{"arch": "swin", "model": "image classifier", "dataset": "Sentinel-2 satellite tiles (TerraMesh)", "train_examples": 145000, "image_size": 64, "crop_scale_min": 1, "horizontal_flip": true, "translate": 0.06, "targets": ["main land cover"], "num_classes": 9, "norm": "layernorm", "norm_position": "pre", "hidden_act": "swiglu", "mlp_ratio": 2, "head_dim": 64, "fused_qkv": false, "bias": "all", "qk_norm": true, "layer_scale_init": 0.01, "parallel_block": false, "inner_norm": false, "patch_size": [4, 4], "conv_stem": true, "depths": [2, 4, 2], "widths": [80, 160, 320], "loss": "cross_entropy", "init": "torch_default", "residual_init": "scaled_by_depth", "optimizer": "adamw", "learning_rate": 0.00093, "beta1": 0.9, "beta2": 0.999, "eps": 1e-06, "max_grad_norm": 5.0, "adaptive_grad_clip": 0.02, "magnitude_pruning": 0.7, "max_steps": 5800, "batch_size": 128, "epochs": 5.1, "lr_schedule": "step", "warmup_steps": 290, "weight_decay": 0.4}
Rows from block 2 of a small image classifier, named by matrix and row number. Rows with one number belong to one neuron. Each number is 128 + 32 x the weight over its row's rms, rounded and kept within 0 to 255. All counts start at 0. Numbers have three digits each.
After each neuron's rows are labels from the 100 images, of 14976, where the neuron reaches its largest size: "top examples" is what is common among them. Only what is clearly more common there than usual is listed. The data: Sentinel-2 satellite tiles (TerraMesh). In brackets: how many of the 100, against the usual share in percent.
# gate: MLP gate (model.blocks.2.mlp.gate.weight, 320x160), inputs 80-159
# fc1: MLP up (model.blocks.2.mlp.fc1.weight, 320x160), inputs 80-159
# fc2: MLP down (model.blocks.2.mlp.fc2.weight, 160x320, transposed), outputs 80-159

gate.16:128128128018128128128200179128128128128206082128128084128128234128128128128128213185128128128128128128128128128128128128128189128128128128128128187128061128128128128128128128128128128128128128128173128128128128128128128128128128128128128163
fc1.16:128128128193128182182128076029063128093128128128128128128128128173128128128068128128128128163128128060128128128076128128128128128198128069128065128128128172072128186128128169072128174174128128084128246128128128128072128128128128203178128176
fc2.16:128128128128128062128128128159128128128128128128128128128128128128128128100128128128128128128128128128128158128128128128128128128128128000128128128128128128128128128255128128128128128128128128128128128100128128128128128128128128128128128128
top examples: main land cover: water (31 vs 11.2)

gate.143:164128128128128128128128128039165128128128128175128105117128128128046128099063091128128187180128128151095191128128150128154100128128093128128128128128106128164128128128128182054128128128108128175159251103128128128128038128128190239171128128
fc1.143:128128128063112128128185128165128128128192128128081128128128104128159148128128115128128128128128128128074128160128128170229128128128069128128128099043128128128189178128128166128128128128128128128128128100128128128128128128172128128128182128
fc2.143:128128128106128108128128128128189074128128128147128107128141092128128128128117128212128176128177128128128128128128128128157128230227128178128128128128144096128128134128128221075128128198128128198128128128128128128128128209128128128128113128
top examples: clouds (36 vs 15.5)

gate.168:128128128128128128128128128128128128128173230128128200128128128128128128128128177128128128055128128128044128128128128163128128128128128128128128128205128171082217128128128128212128128128128128128128128128128128198128128128128128128128128128
fc1.168:128128218128128128128128070128204128128073128128128128128128074128066128128128128128177128192128128174128128128128128128128128128128220128128059128128128128128128128128128128128128128128128128128128158128128128056128084035128128128075128128
fc2.168:128171128128128128128128128128128077128165128128128128128128128128151151128128128128128128128128128082227128203148128128128128212194160192128128103128128152128055160209128128128128076128128128128128128128128128128128128128128128128000128128
top examples: water (73 vs 40.5); flooded vegetation (53 vs 10.2)

gate.303:128128128090128128178128128128128128128192128085128189059128128128128128060128128030128128128128128128128128128128128128128128173128079128207128128128128128128128128128202128128213128128128128128128022128128128128128128191128128128128128084
fc1.303:128128128178079128128056128128128128128092223049128128029074128128128128128128128128189128067064128128128128128128128065128044180128036128128128128128128128058128128128128128128128128128128128171077128191128128128128075203128128128128128128
fc2.303:128128104065128167128128128128128128128110128128128128128128084128128128128128128128128128151128128156128153128128128128128128128128128128128128128128128128128128081000128128128128128000093128128128128128128128128128128128128128128128128128
top examples: flooded vegetation (29 vs 10.2)

gate.299:128063128069128128128128128048128128128220128128094128128080128172181128128069080219128200128128128128075128128128128128211056128176128080128128128069128128128128093128128128128163128128128073128055128058128128197128128128128128128128128128
fc1.299:128128128128128128128128042128128128128128128070128128128128128080128184128128128128128077128128128128128128057181128175056128177128053128128128128077128128128205128128128128128128128128193128081076128171128128128128128178181128128128128128
fc2.299:128128128197128148128128128128128128209128128128128203109128128128128079128128128128128128128128128147128137048128128128089128128128105128128128154128146112128128128232147128128128128104128128128128128128128128128128128058128128128128128128
top examples: snow or ice (96 vs 20.6); main land cover: snow or ice (75 vs 14.6)

gate.227:128099118128128128170095150128128065128085128128128128128167160128104128185081128055128144128128128155088128128128128029128128128165165173096128214146128093128170065128200128176128128112058128128173101149128128106128128088066136128128074169
fc1.227:128128151128128086096128128128186128128096008128128106128128086128076109082053128174128181128180128153107128128128147128151128142128128128096158159107150128166073128128128187050128062128128128179142182103098180128163086128115182182178128090
fc2.227:135132128170128128128128128128107182135128128080128164128128128192112128128144128128128094128106128128141128095128128128128112077001128064128130128128128128128128119105128031128128152128160094063124128128128128134128128088128167128170128128
top examples: crops (66 vs 38.9); main land cover: crops (41 vs 20.2); flooded vegetation (34 vs 10.2)

gate.27:128128128128128128128128175215128149128128128128128074090128128128128128070167087029158164128128128128128166102128128128168128103128128128191165115128078152128150128128103128128128128128128128128102000128128067128128128128169205059128103073
fc1.27:128061128128128128128128128128128128128128128128084128108128128128159128046128066128186128128088067193128128071179128128128090068094128182055188162128128128185128128128128128128211128100128128128128128128060128128128128128128128128128128128
fc2.27:128204128208128128128128091128128067018128164128128145128128128104128128128104170064103128128128088128128110196128128094128128218171128149127128128128128128139128128082128128128102128213128211141128128128198128128128128128128073128177128128
top examples: main land cover: crops (52 vs 20.2)

gate.11:128082128128128128179128128146128128128128128128128019128128128128128184128128105128128128128128128167028194128128255128185128128128128128128128128128128128194128128128190128128128128210057057128128128128128128061128128128128128128205095128
fc1.11:128077102063128128128147128085128128128087057128077128128128128128071128128058128180128128128188045128128128128128128128128128180128128128076128205128128105128088128174128197128175095128128128199128128128075175128163070128103128128128128128
fc2.11:128128128051128128128128128128161128161128080176116128154128056128098128128128128175140128128128128128128154128128204128212128128128128110101128158128128112144128082122145190128128166128063036128163128128128159099128123128128207128174128128
top examples: built area (71 vs 37.5); main land cover: built area (44 vs 4.6)

gate.67:128128065128203128128089128128128128128128128128128038042128128128128128128128128128128128128078128128014128128128128128128128128064128128128078128211128081191185128128185128128179128101128128128128128128094128128128039128162187128180071128
fc1.67:128128128089079128128087187167128128128128128198128128128128128128128128128128128128128128166128128128128128128057128128128128128128128128128128128052018058084128042128128164128082080128164063128128002193128128128128128128128128088128128156
fc2.67:161166128158118128128128128128128128128128128128096128128128068128104128128128128128128128128128128128000128128128168128128090147151094093128128128128128150128128153128128128128142128185128183211128128128128128099128128128128128128255128128
top examples: trees (100 vs 58.6); main land cover: trees (89 vs 19.6); clouds (51 vs 15.5)

gate.194:128231128089128128128128128128128128128128128128128214088128128128128128128128128128041128128128128128128128081128128128128128128128188038128128128128128186128128128128128228128198128128169128128128235128128128128128128128128128128128128128
fc1.194:167128128128128128128218128035128128128182085073128070128128128128128128088093067128128128128128128128072128128128056215128128128172128128128128128128128128128128128128053082128184128128128213128128128128074128214128068128128128128128128128
fc2.194:165128128003128183128128128128128128128128128128128128128128128128128128128128128128128128128128128128128128128128128128248128128128128128128128128128128128128128128128128128128128128128128183128128128128128128128128128128151128128128128128
top examples: built area (80 vs 37.5); crops (74 vs 38.9); main land cover: crops (47 vs 20.2)

gate.83:128043128179128128128036179128128128078128128167128128128128128128128064128128128128189128128128128128128128039128128128128128128128128205128128128128128128128204128128128198085128128128128128128128128128128128128128128128209227075128128128
fc1.83:128128128203128128128128128193128128128128128207128128128128128128128128128128128059128061128128128063210128128128128087128128128128068024128128128210128189086128128128128128173128170128128128128128128128128205128128200128128049128128195128
fc2.83:128128128128128018128128128128128128128128128128102128128128128128128128128128128128128128128128067128255128128128128128128128128128128128155128166128128128128128128128128128128128128128128128128128128128128165128128128128128128128128128128
top examples: clouds (47 vs 15.5)

gate.152:195128128128128128206128128128186128128128128128173038128128128128128128128128128167182224128128128128020128128128089128128128206128128128128128128128128128128128215128128128128128087128128128200128128128128128128128128076128128128128128128
fc1.152:128128128128128128063128128128128128128128128100128128185128128128128128128088176128063128128128238128128128082073128128128128097198128128128128128128188128128128128188128128075128128062128195128128128128071222128128128128128128128039094128
fc2.152:128216128128128128087128128128128128128128128128128251128128128128169167128128128081128128101128128096239128128128010128128128128223166128128079056177128128128128128206128128128128128128128128128087128128158128128128128128128128128128161128
top examples: water (69 vs 40.5); clouds (44 vs 15.5); main land cover: water (34 vs 11.2); flooded vegetation (26 vs 10.2)

gate.66:128128128073128128051176128128128203128128128128128199128045128128128128128128128023056128128128128128128128053060128128128195128128128128128128128128128128128128128128065188128128128191128128052128128128128128128071128201128128051128128128
fc1.66:128128128078186202128053128188077128084128047079128177128193128128087078128128128185128128128128068128128128128189128128128065068128128128128128183128128128128057170128128128128128080128128128073128128191128128128186128128128128181188128071
fc2.66:093128164128089128128128128092128128128128128128128128128128128128128128181128128128128113128128128128128088039128128128128128128128128128128085081128128085128128128128128128128128128128128128128128128171128128076128128128128128128128128128
top examples: crops (78 vs 38.9); water (72 vs 40.5); built area (71 vs 37.5); main land cover: crops (56 vs 20.2)

gate.250:128128128074128128128128128128047128128128168065128128128128128128128128128128090128128128128169067089128128128128128128128128128128094059167128128128128128128128128128193128128166128128128128128061128128128043128128087128128128128128128078
fc1.250:128176128128179128075128128128128128128128128128128128128128175168128128128128128019128128128100128128128128128128128128128128091128128128128128128128128201128128128089128128128128128061093161128056128188128128203128128128128128128128128128
fc2.250:100128128128128114128128128128128105128128128128128128128111215128161128097128128128154128128128128128128128128128107128057148057128159164099128128178128128094128078153128128128146022088128249094128128128128128159128160051128128128128128128
top examples: trees (91 vs 58.6); main land cover: trees (53 vs 19.6); clouds (35 vs 15.5)

gate.242:128063128128128172128128128128221074128128128097128040091169128128128128128128174193180128128098080128128128128128052128176081173102128213128145128128053128067128148128128179128068128169128128198187128128128098128128128199128171152128128128
fc1.242:064067128128128164076128102128128128088128128146128101128128128128191082128128128128210157128128128128128061084128128128128128128128212128108128128128128128128073128156128156128128058086128128128128128128176128128158128128168169128128128092
fc2.242:128172128128114131128128128128045108159128128128128186128128180154155128095128128077117084128083128122128128092128035107179128066128130180156128128128128154099230128128115083128128128128128205110128128128141093174128128128114128128092128128
top examples: main land cover: rangeland (83 vs 20.4)

gate.150:128128128195128128051128128053128187128128128128181128128128128128128128128128128128128128128128128036128128072054128128166128128128207078128128128128128128060128128128128128128128128128128044066048128128128061128213128128204128128128128128
fc1.150:128128059128128172128128128128128128128210180128128128128128128225128128128128128128128128128128128128085128128196128087128071128128072128128201128128128180128248128128128128128128128128128128128128128128128128128128128128218128128163188128
fc2.150:128128145237128128128128128170128196128128128128128128099128128128128128128128167128128159128128128128128128079128128128128128128037128128128128128128128103128128128128157128128128106128128255128145128128105128128151128128128128160128141128
top examples: main land cover: crops (43 vs 20.2)

gate.180:128081128153128128128128100128171128128164128128187158128128187128128128199128172128090128128128128128128057146162128077082128128128160128128128128128128105128128128128151128222061128128128076128195128128194103081128181200096079128128151165
fc1.180:143128090128128145162128128162084128162128203089114165096171128128100128162128128082128067128099128128172145128128128128071128102128128128169103157128128078128233128106128058128128128128088128089128070166128128128128128128128128128128128193
fc2.180:128123128050128100138128128128135162128128105170128128128128087128109128128128115165128246128172128128128140128128128146128128185175145117128148117128128146128128158150128213056144128114128130188111128137076132128128128128128128128156128128
top examples: bare ground (52 vs 24.3); main land cover: rangeland (47 vs 20.4); main land cover: bare ground (27 vs 5.1)

gate.91:128073128128059197067128128128053128078128128128128128128128128128128073128128128128053128128128128128128128230128128128215128075128128128128192128128128128128128128128128128128128128128053128128128128128128189128065128128128067128128083128
fc1.91:128065128091128128193128128128128128128128128128128128128206128128128128128128128128128128128128128128128128128128128128181075128064128128128128128128128202128128128128217060128128031128128128023056128066226128128128128128128128128128128128
fc2.91:128128128128094128128128128128128128128128128128128255128169128011128128177128128128088128128128128128128128128128128128041128128128128128128078128128128047128128128128161128128128128128128128128128128128128128128128128128128128128128128128
top examples: flooded vegetation (29 vs 10.2); main land cover: water (28 vs 11.2)

gate.70:087186128128128128075128128128047199128209128128128128128053066128128128128128128053128128128128128069128128128128128128199128128128128128128128128128128128211128128164073128189128128128128128128128046128128128128128042086128128128128085128
fc1.70:054128128128186128128194185128128128128128187190128194178128128128128128128128128128169128128088128128128128128128128128128064128128128179190128084128128128082215128206054128128188187128128088128128128128128128222128128128078067128128128204
fc2.70:100232128128128101128167128128128128187128177128159128128128128128163128128128128128128128128128128097128128128128025128128128128128155238178128128128128176128128128128101194128128128128128128128128128128128128172128128128128128128128128128
top examples: water (69 vs 40.5); flooded vegetation (28 vs 10.2)

gate.246:128128194128128128128128128058199128128128128128128128128128128128053128187186128128128128128128128128212128128060128128128207128077128128128128128128128128128128188128128077076128128128128128128181128128128080128128182183190061073128128128
fc1.246:128128128128072128128075054128080128128128128128128128128128128128195221128128128128128128128128128073128070128128128128191128184128128128128128056128128128059045128190128128128128128225128128070128128128128189180128201128128128128128128128
fc2.246:128128128128128128128128128128128128128128128128128128128128067128128128128078080128066128128128128128000128128128195128128128128128128128128128128128128171128128128128128128128128128128128128128128128128128128128128128128128128128128128128
top examples: bare ground (76 vs 24.3); main land cover: bare ground (46 vs 5.1)

gate.215:168128128128187128086128161128085128183128128062128128128128128128128128128128128128128128128078128128065128128128128128128082093128081128179128128128128128173128128128128083096128128128068068128128236128128128128128054176128128220128128092
fc1.215:128128100128128128128128071128128128128128128128128128128128128128128128128128128128128077083074128199018128128128171128128067128128076128049128128169186182128128128128180128128128101077087128128094128092128169154128059092169169212213128128
fc2.215:103095144076128076128141128128128128129128128158128201128128161128128128128128128128128114128128128128247128128128106128080145069092138128128128107128106128096067128128128128128128008053128106128128128128128128128128128024128128128036128128
top examples: trees (97 vs 58.6); main land cover: trees (90 vs 19.6); clouds (50 vs 15.5)

gate.47:235080128128128070128128128128128128169128128128128066091128078128128128128164128128128128128128128128128162128128128128128128128098128128128128128128128128208128128128182090128128164128067128128128193079128054128128074128128128128128128090
fc1.47:096128128128128166128128128215128128128128128175064075128128073128128044168128128128128128128128128128128128128128128128128030128128053128179107128128128128128128128171128219128128128207128128231200031128087186128128128230103197128128128053
fc2.47:128128128128128128128107128128128128128128128128128128128128065112102128128128128128112199128144128128128128128139180114255128181138128102128128144109128128128128128128128128128097203171128000128128128128128128128128128173128128128097128128
top examples: trees (95 vs 58.6); main land cover: trees (73 vs 19.6)

gate.49:229128128172162088128128180128128128128128128128128043045128128128048128128128128128156128128128033128128128128128128077201082128128128128181128195128128128128128128128128128074128128128013128128128128128128128167128128128128185189128128128
fc1.49:188128128128128128128128072041128128128128128128128128128128128128078128128091128128128128104128044128162086155170128128128069128128201128128128197128128128128099044084128128128128084128030043128128235128128060128171128128128128204128128128
fc2.49:128205128128128079128128153114128128128128128128128180128128123128128128128128128128128128128128128113128128178128128128128128128128128128128128128128128128095128128128128128128128128128128255128128128128128128128098128128128128128128128128
top examples: clouds (42 vs 15.5)

gate.252:190128128128197128128128073128128128128128173057078128070128128154128066128128081184128094066128089128096128128128128128128061069128088128128167128128128165208128128128128070128178128128054128081059128128128128128128054128189128128184128128
fc1.252:070128109128090072165045128213128128128128128172128128153128128090128128128128153074155128128149172128201128128055092128128204152149150147128128128128110128096128128128128128151128128128180128128128000151128098100128181128096088017036128128
fc2.252:136128128162128128128128128128128128114128128100128074128128096128119128128128128077117175128128128128032128128139176128177103183134117116128128128128128128128202149128128128232128215204136128141128128128128128128128128216128128128172128128
top examples: trees (95 vs 58.6); main land cover: trees (86 vs 19.6); clouds (63 vs 15.5)

gate.3:128128128128128187128128128128128128056128128128128128128128160128128128128128128128128128128128128128128128128128053128128128128168019183128128037128128128128128239128128128128128086128128241128128128128159128128128128128184128128128221128
fc1.3:128128032076128128128128128128128128073128128128128128062128128050128128128128128032128128128069128128128128128128128061128128128128078128128128128128128128128128217128128128209128128099128128128128128128128034128128189128128128020128128128
fc2.3:128128128128128128128128128128128128122128128128140128128114128128128128128128128128128000128128128128128128128128242128128128000128128057128128128145128107128128128068128128128128174128128128128153128128128128100128151128128128128186152128
top examples: crops (75 vs 38.9); main land cover: crops (58 vs 20.2)

gate.125:080128099173086128128128128222128128071128128128128128128128128128128085128128128027128128092128128128128128128128128097163051128066128128128128128128128171128190187128095179128128128128128128182128002128128128128089128128128128128128128128
fc1.125:128128128128175128128128128128088128190128128214128085128128025128128128128128044128128181114128128128107128128092183110097128128128182068128128128192128128128128128086128183128188168128128071187128128128128128128192128062128128128128081128
fc2.125:128128117128128060128128128128128128128128128128128128128128000128128128140128110255113128141128144128225128209128128128128128242128128073128128114128128128128128128128128128128128128186128128128128128128128128128128128187106128128128128128
top examples: water (67 vs 40.5); built area (64 vs 37.5)

gate.36:128128128128094128171075128188095128128128128128082053128128128072128128128128128128128169128128128128128128128128183128183128075035128128164128128128128128224128202086128128128128180128128072071128128128128043128059077128128128058128128128
fc1.36:057128128128128070128128128128128128128178128128128128128218128128128128128128128128128128128018128128128128128128128128015203128128128128128128128128128128128128128092128128128128128128128128128128128128128128069128128165128128128128128128
fc2.36:128187128226128128128128128128128128061128128071128162128128214128128128158128128001128128128128094128128128183128079082128128128128128128128128128128128128128128128128128128226128116128195128040101128128191128128102128128098089128128128107
top examples: water (75 vs 40.5); main land cover: water (34 vs 11.2)

gate.288:128128128128128128128128189128128056128128128128073128128128128128032128128128128128128172128128029128128128128128128128128128128128128128128128202128128128128128177128128017128128128128128128128128128128128128128128029128128128128128128091
fc1.288:128128075128128128128128128128128128193128128128128128128128128128128128128128128128128174128128128128128128128128128128128128128128128128128128128128128128128128244128068128128128128178128128248196051152128128040069128128128128128045089128
fc2.288:128128128128152128128128128128128128128128128000128128128128249128128128128128128063128128128128128128128128128128128128128128128128128128128128128128128128128128128128128128128128128128128000128128128128128128128128161128109128128128128128
top examples: bare ground (64 vs 24.3); main land cover: bare ground (37 vs 5.1)

gate.190:191180128194128086128128128128128128128078079128032128128062056065084128057128128128128205128128128128128128173128172128128128128128128128128128128086128128128128128128189182067211128128062193128128128128128128128128128185082128128128128128
fc1.190:128128179128128128099212086128128085128081181128128128061128128128128128128128128128128128128074128128128128079128128128128128195081128128128128128051184155128128128128069128160128128128128128128128176128128128197128128128128202128128195128
fc2.190:148128104128128128128128128128128114187128128255128128128148128128128128098128128128128128128128128151103128108166128128176103128128128172128175163128128128128128128128112128128150128128128128128128128128128128157128104121128169128128128128
top examples: trees (89 vs 58.6); clouds (66 vs 15.5)

gate.58:128180128128090128128128081091181112104158128128155109128128128174128128128057128128128181128128128128128128128187153128188060128128128128090128128128164128128128128128128223128128128128128128163089188075095128128128128128128128128179128059
fc1.58:128128128098174128076128128128128186179128083128128128128128072128110128128128080180180167103128128162128175128128092186173128128083058159128160128089114128128128128128050155128179128147169128190128128095072167128128075128177128128128128128
fc2.58:128128128083128111128128128128159145128128099189128114128128105128101147128128117136128215128177128137076137128128128147197128170193128128128128128128128128128128139173128228067128079088128179172128128128078161128128114128128241128188128117
top examples: main land cover: crops (47 vs 20.2)

gate.55:176128103128128128128109160128128128128128128128072165109102083128128128128067087128033128147128128128128174214128104105128128128128057105095128128128105128128187128086053193104159150156128128201144098128099181128102128156112090128128128128
fc1.55:192083128128159161128155119065128104128168128055128128034148159103146171128128151212128121098098063102128128128128074128175081149104091184128178153076067128128128148128091128128128128128148128128128128128128128186107108156128128190128128094
fc2.55:120189128128128128128133128128128122114128098255128151140120128097128128128098128098111191128211128128112128128128155128162128128210135101133128128121128119128128056104128210128128086114134128128128128128128128128128128128128140128135128128
top examples: clouds (35 vs 15.5)

gate.236:128128128128128078128163128128128068060177128128081128128128128128039065128083128128128128128128055128128128128128128128128070200168177128163176203084128080128128128128128179087128128128128038128128196128128128128128046128128128128128128128
fc1.236:128083128128184128175128186128128128128128128128068128128081128180128128066128128172168128128128075128128128188128128128128128128128128128128128084128128198195128087128128128128213203128128128128169043078128128128028128128091087128128128128
fc2.236:103128128164098128128128128128128128143128128200128128128128128128097128128184128128128128128128128110128128128128128128128119128128112128128101128098153128128128128128128128128128128201128057128128128128128128128156128226128128128128128128
top examples: bare ground (51 vs 24.3); main land cover: snow or ice (35 vs 14.6)

gate.280:128080145053128171128128128066128067128152076128128037042128155080128128128074128224159185128128065128128093128165083128128061185128092128088128128064128095070128098128092172128085128128128058128128128128128128128089128203146178128171128105
fc1.280:128128172128128128057128128128156128128128128141194128128157198128128128128195176128205128128128128128128087080128128128128128128053128128128128128128128128128067128159128128128055128128128072038128168175172128128172128083183169128128128128
fc2.280:128128128103128097128128194102000128145128128128128151112116128128133158128128105128128092128128128114161128128128059128128133083146128160166128139128128142118128128154128048041128153128128188086128133128128128128128128037122158128128137128
top examples: main land cover: rangeland (79 vs 20.4)

gate.101:066128177246096093128128128049183128128073128128170205128128128128109128128128128128147090128128128079128128083128128128068128128128128128128128128128128090128128147195128128128128045146128220160128203128128182128199178143128128128128128128
fc1.101:128176128128094128128128128128193128093128128174128128128070060128066128128083128128118128155128128153098128145147128128128087142128128128128128160128128128201128128128128217128172092155128128167128128128056183128107067128164219128221128076
fc2.101:107128128200128110128128128128128128097128169094173193128128208096189128128157128075144027128128128128152094110124015128062128128128142169128128111139128123128128128128128050128128088128128167055103128128128128156128145029128128128078128128
top examples: clouds (45 vs 15.5)

gate.60:128128128128128075128173081128128128128128128128191056128128128128128128128128128180128187077128128128128128128198128128191128064075175079166128079128173128179128128128128128128177175089073128128088128190128075070067128128128128128128128071
fc1.60:128128128188128128128128128210191128059128128203128128195128128128128128128128128128128128128128128128128128077128128128128128128128128053128128128128128128128128128128082128128128128191128128128198180128128128128128128193169128214128128128
fc2.60:128128128128128023128128128128128196128128128128128128128128042128080181128128076128085128128152128089128128128128128128154128128128128128128128128128128128128128053063128128092128255128128128128178079128128128128128183128128128128128128128
top examples: built area (75 vs 37.5)

gate.149:098128117128128128128171128128158159161128128188128096128098063128058128128128078128128177175128128128128210128128170128128128180165128083128102128128128084195128077128128215035128152181128128128175128128105204112128128128128170204210104101
fc1.149:104090164128128128098128128047178076128128086128161128128153128128128089128128128128128128128128128161128128100100128128128159128128191156128128128157128128128075079178175128128106065098048128078128245128128128099188128128128154128128128128
fc2.149:108178128128128128128118128128083128128128128223128172128128150167121128128109128091128128122128128134073128084147128128105121029101128072128128136128128128128128079081128128128137128047128117128128128128128128128128117128128128177215140128
top examples: crops (76 vs 38.9); built area (74 vs 37.5)

gate.118:028128128128128128128128211128128128128128073128128128128128080128195198128128128128128128128208128128202128128128128180128128128128128128128128128128128128128029128128128056196128128063128128128191128128128128128128201128128128175128128128
fc1.118:059128128128172128128128128229211128128062128128086128066128128128128128128128128128128128128128128128128196128128128128181128128128128128128066029128128128128128200128128128128128128128093128128128128075128128128128128128128128060128128128
fc2.118:128255162128128128128128128128128231128128158128128128128128128128128128128078128128128128128128128128128128128128128158128128128128128128128128095128128128128074128128128128128128128128128166128095128128128128128128128128164128128128128128
top examples: flooded vegetation (27 vs 10.2)

gate.276:128128128128128128128128128128028128128223128128128128128044092128094128128128036128128128128128128017128128128128128128128170128128128028128128128128128128128128128128128128128128128128128128128128096128128128128128128128128044128128128128
fc1.276:128128128128128128069211128128128128157128128128128128211128128128128215128128071128128128040128128128128128128128128128061181128128128128128128128128128128128056128128128128072128128089128128110128255128162219128128183128128128128128114175
fc2.276:128128128128128128128128128128128128128128128128128000128128180128128128128081128128148128119128128128000128128128128156128128128128128194128128119128128128128128128128128128128128128128128255128136128128128128128128128128128128128128128128
top examples: main land cover: water (36 vs 11.2)

gate.187:128128128128128128084128087128128128128128128187128128128084128128128128128128128128128128128128128128128128128128216128173128074171128022128128128128128128199128128128128128128198128128085071128128128128128086128128087128128128155128161128
fc1.187:128228128209128128128128054128026128128128128128128189219128173128162182128128128128128033081128128128128128128128128128128128128128128128178077128128128128128128128128049128128092128128128128057128128128128128128128128128128128096128128196
fc2.187:128128128184128145128128128128128128128128128035128128128128203128128128128128128128128018128128128128030103128128128128128128076128144171128128118133128165128128128128128047128140092128128255128128168128128128147128091128128128128197128128
top examples: water (71 vs 40.5); clouds (44 vs 15.5); main land cover: water (37 vs 11.2); flooded vegetation (29 vs 10.2)

gate.15:128128128128128128128128202128035128128128128021047128128073128128128128128128128128128128128128128072128128128128128128128128128128128128208128128128128128128067128128128128128076128128128073128128128128128128215128128195128195063128128128
fc1.15:128128193195128128128128053128128068181128128128128128128128216128128128128128128128079128128128185169128128128128172128128128128128128128128178128042128128128128128128128128176155128185128128128128246128128128128128128128128056128128128128
fc2.15:128128098128128128128128128128128128128128128128128128172128128128128128128128128128128255128232128128199128128128128128128128128128128128128128128128128128128128128255128128128128000128128255110128128128176128128128128128128128128062128128
top examples: bare ground (49 vs 24.3); clouds (34 vs 15.5)

gate.139:128063128128160128128128128076128128128128098128178085128155128128104128128128128149183192128160043180128128128099128128128128128128183128108185184128080128128128128188128162128128055128128087128128128128128128128182115128128230128128128082
fc1.139:128181128128077128128128128128048128162128128194128128128053128128128128072194057085128128128128156081128128128128128128128128128128128128128128061128218128128128128058128128128198128128128128128091128128050128128128128076128128128128128128
fc2.139:135107128128128128128128128128162128128128128128128138128128032072091128165128128128128185128216128128128161128128122157128128244128119037106128128128128128128128185128137187128128128128128026128128128128128128113128111128157128128128128128
top examples: crops (74 vs 38.9); main land cover: crops (52 vs 20.2)

gate.204:093179128128128128128128180192076178128128155128128128128065128128103128128193128128149169090128128128100128128128128128196164128116128066192098128158128128190128128128128128128128128128128128128146128128128128128128128128169128096093168090
fc1.204:218128128128101128128128128099169091128128128128090128082128128128094128157069128128128177128128128195128091128173128084128090128128128128128128207128128128128097062211128128112099128157035128128160128128155128128166128128128198152206128103
fc2.204:128128128128128160128111128152128132128128128152128128128141042045091128128106128040128192128143128128108128128128176128118128158089128056128128148094128086157128142128128128128128207128128018153154128128128128102128128128108118128128128128
top examples: snow or ice (84 vs 20.6); main land cover: snow or ice (75 vs 14.6)

gate.4:128104128128128128128128076030128128128128128128128180128128128128100094128128128233128128128128128128128128128128128185128128128128128081128128128128071128128018065128128128128128128077196128128128255128128128128128086069128128128128128155
fc1.4:128128128048128128128128128128128128128128128128128128128128048128052128128035128128128128207128128128128226128128128071128128128128128178128128255128128128128128128128128128062195128128128128128128060128128128128128128128128128128128128128
fc2.4:101210148128128128128128128128128128124128128128128242128128128128128128144128154008128128128128128108128117128128128128128151128128128128128089080128128128128128128054128106128128188128187113128128128128128128128128174128114000128128128128
top examples: clouds (56 vs 15.5)

gate.302:178088128128161128128166194128185080128128128128055055128128082128128128128128128128166212128128061128054128112128128128185079128128128128166128128128074128186128128157128128061128100085128128128168128128128128128128080128128223128094128128
fc1.302:221128128128128128128128181128128055128128128128128128185128048128089128128128128096128128128128128128039128128195249128128128128128128093128128128128128128182074128128165128128128128128128128128182165058128128128128128128128128128128074128
fc2.302:128128128128128128128128128128128174128128128110128035128128088255108128128128128228128128128128128128065128128108206128221128128061128087128128128128128128128128128128148128128128128128128035124128128128128128128128128167128236128128128128
top examples: built area (80 vs 37.5); water (70 vs 40.5); crops (65 vs 38.9); main land cover: built area (46 vs 4.6)

gate.72:128128128128164173128098128128128128128106128128057020087151128128128128074128082089191181128128128128050181128128171109208128128110128128128128128128098128201173128149144128128128128128101070154155089128128128068128128128128208128162100128
fc1.72:128128128128128128128179072150054191128128128065128128128128128093201128041199128128177057068067128128229170128092090128128128079058128128128128065128128166128160128128128061128128128171128128128128099128073128128128128128128128128128128128
fc2.72:128173128142128128128128128114036082096128128128128128128128164032167128128128168093128050103128128107164088169128128089041153134198119133128128108128128128128128128128128128128128128166128128070128128136178075142128141128128000129128128128
top examples: built area (70 vs 37.5); crops (66 vs 38.9)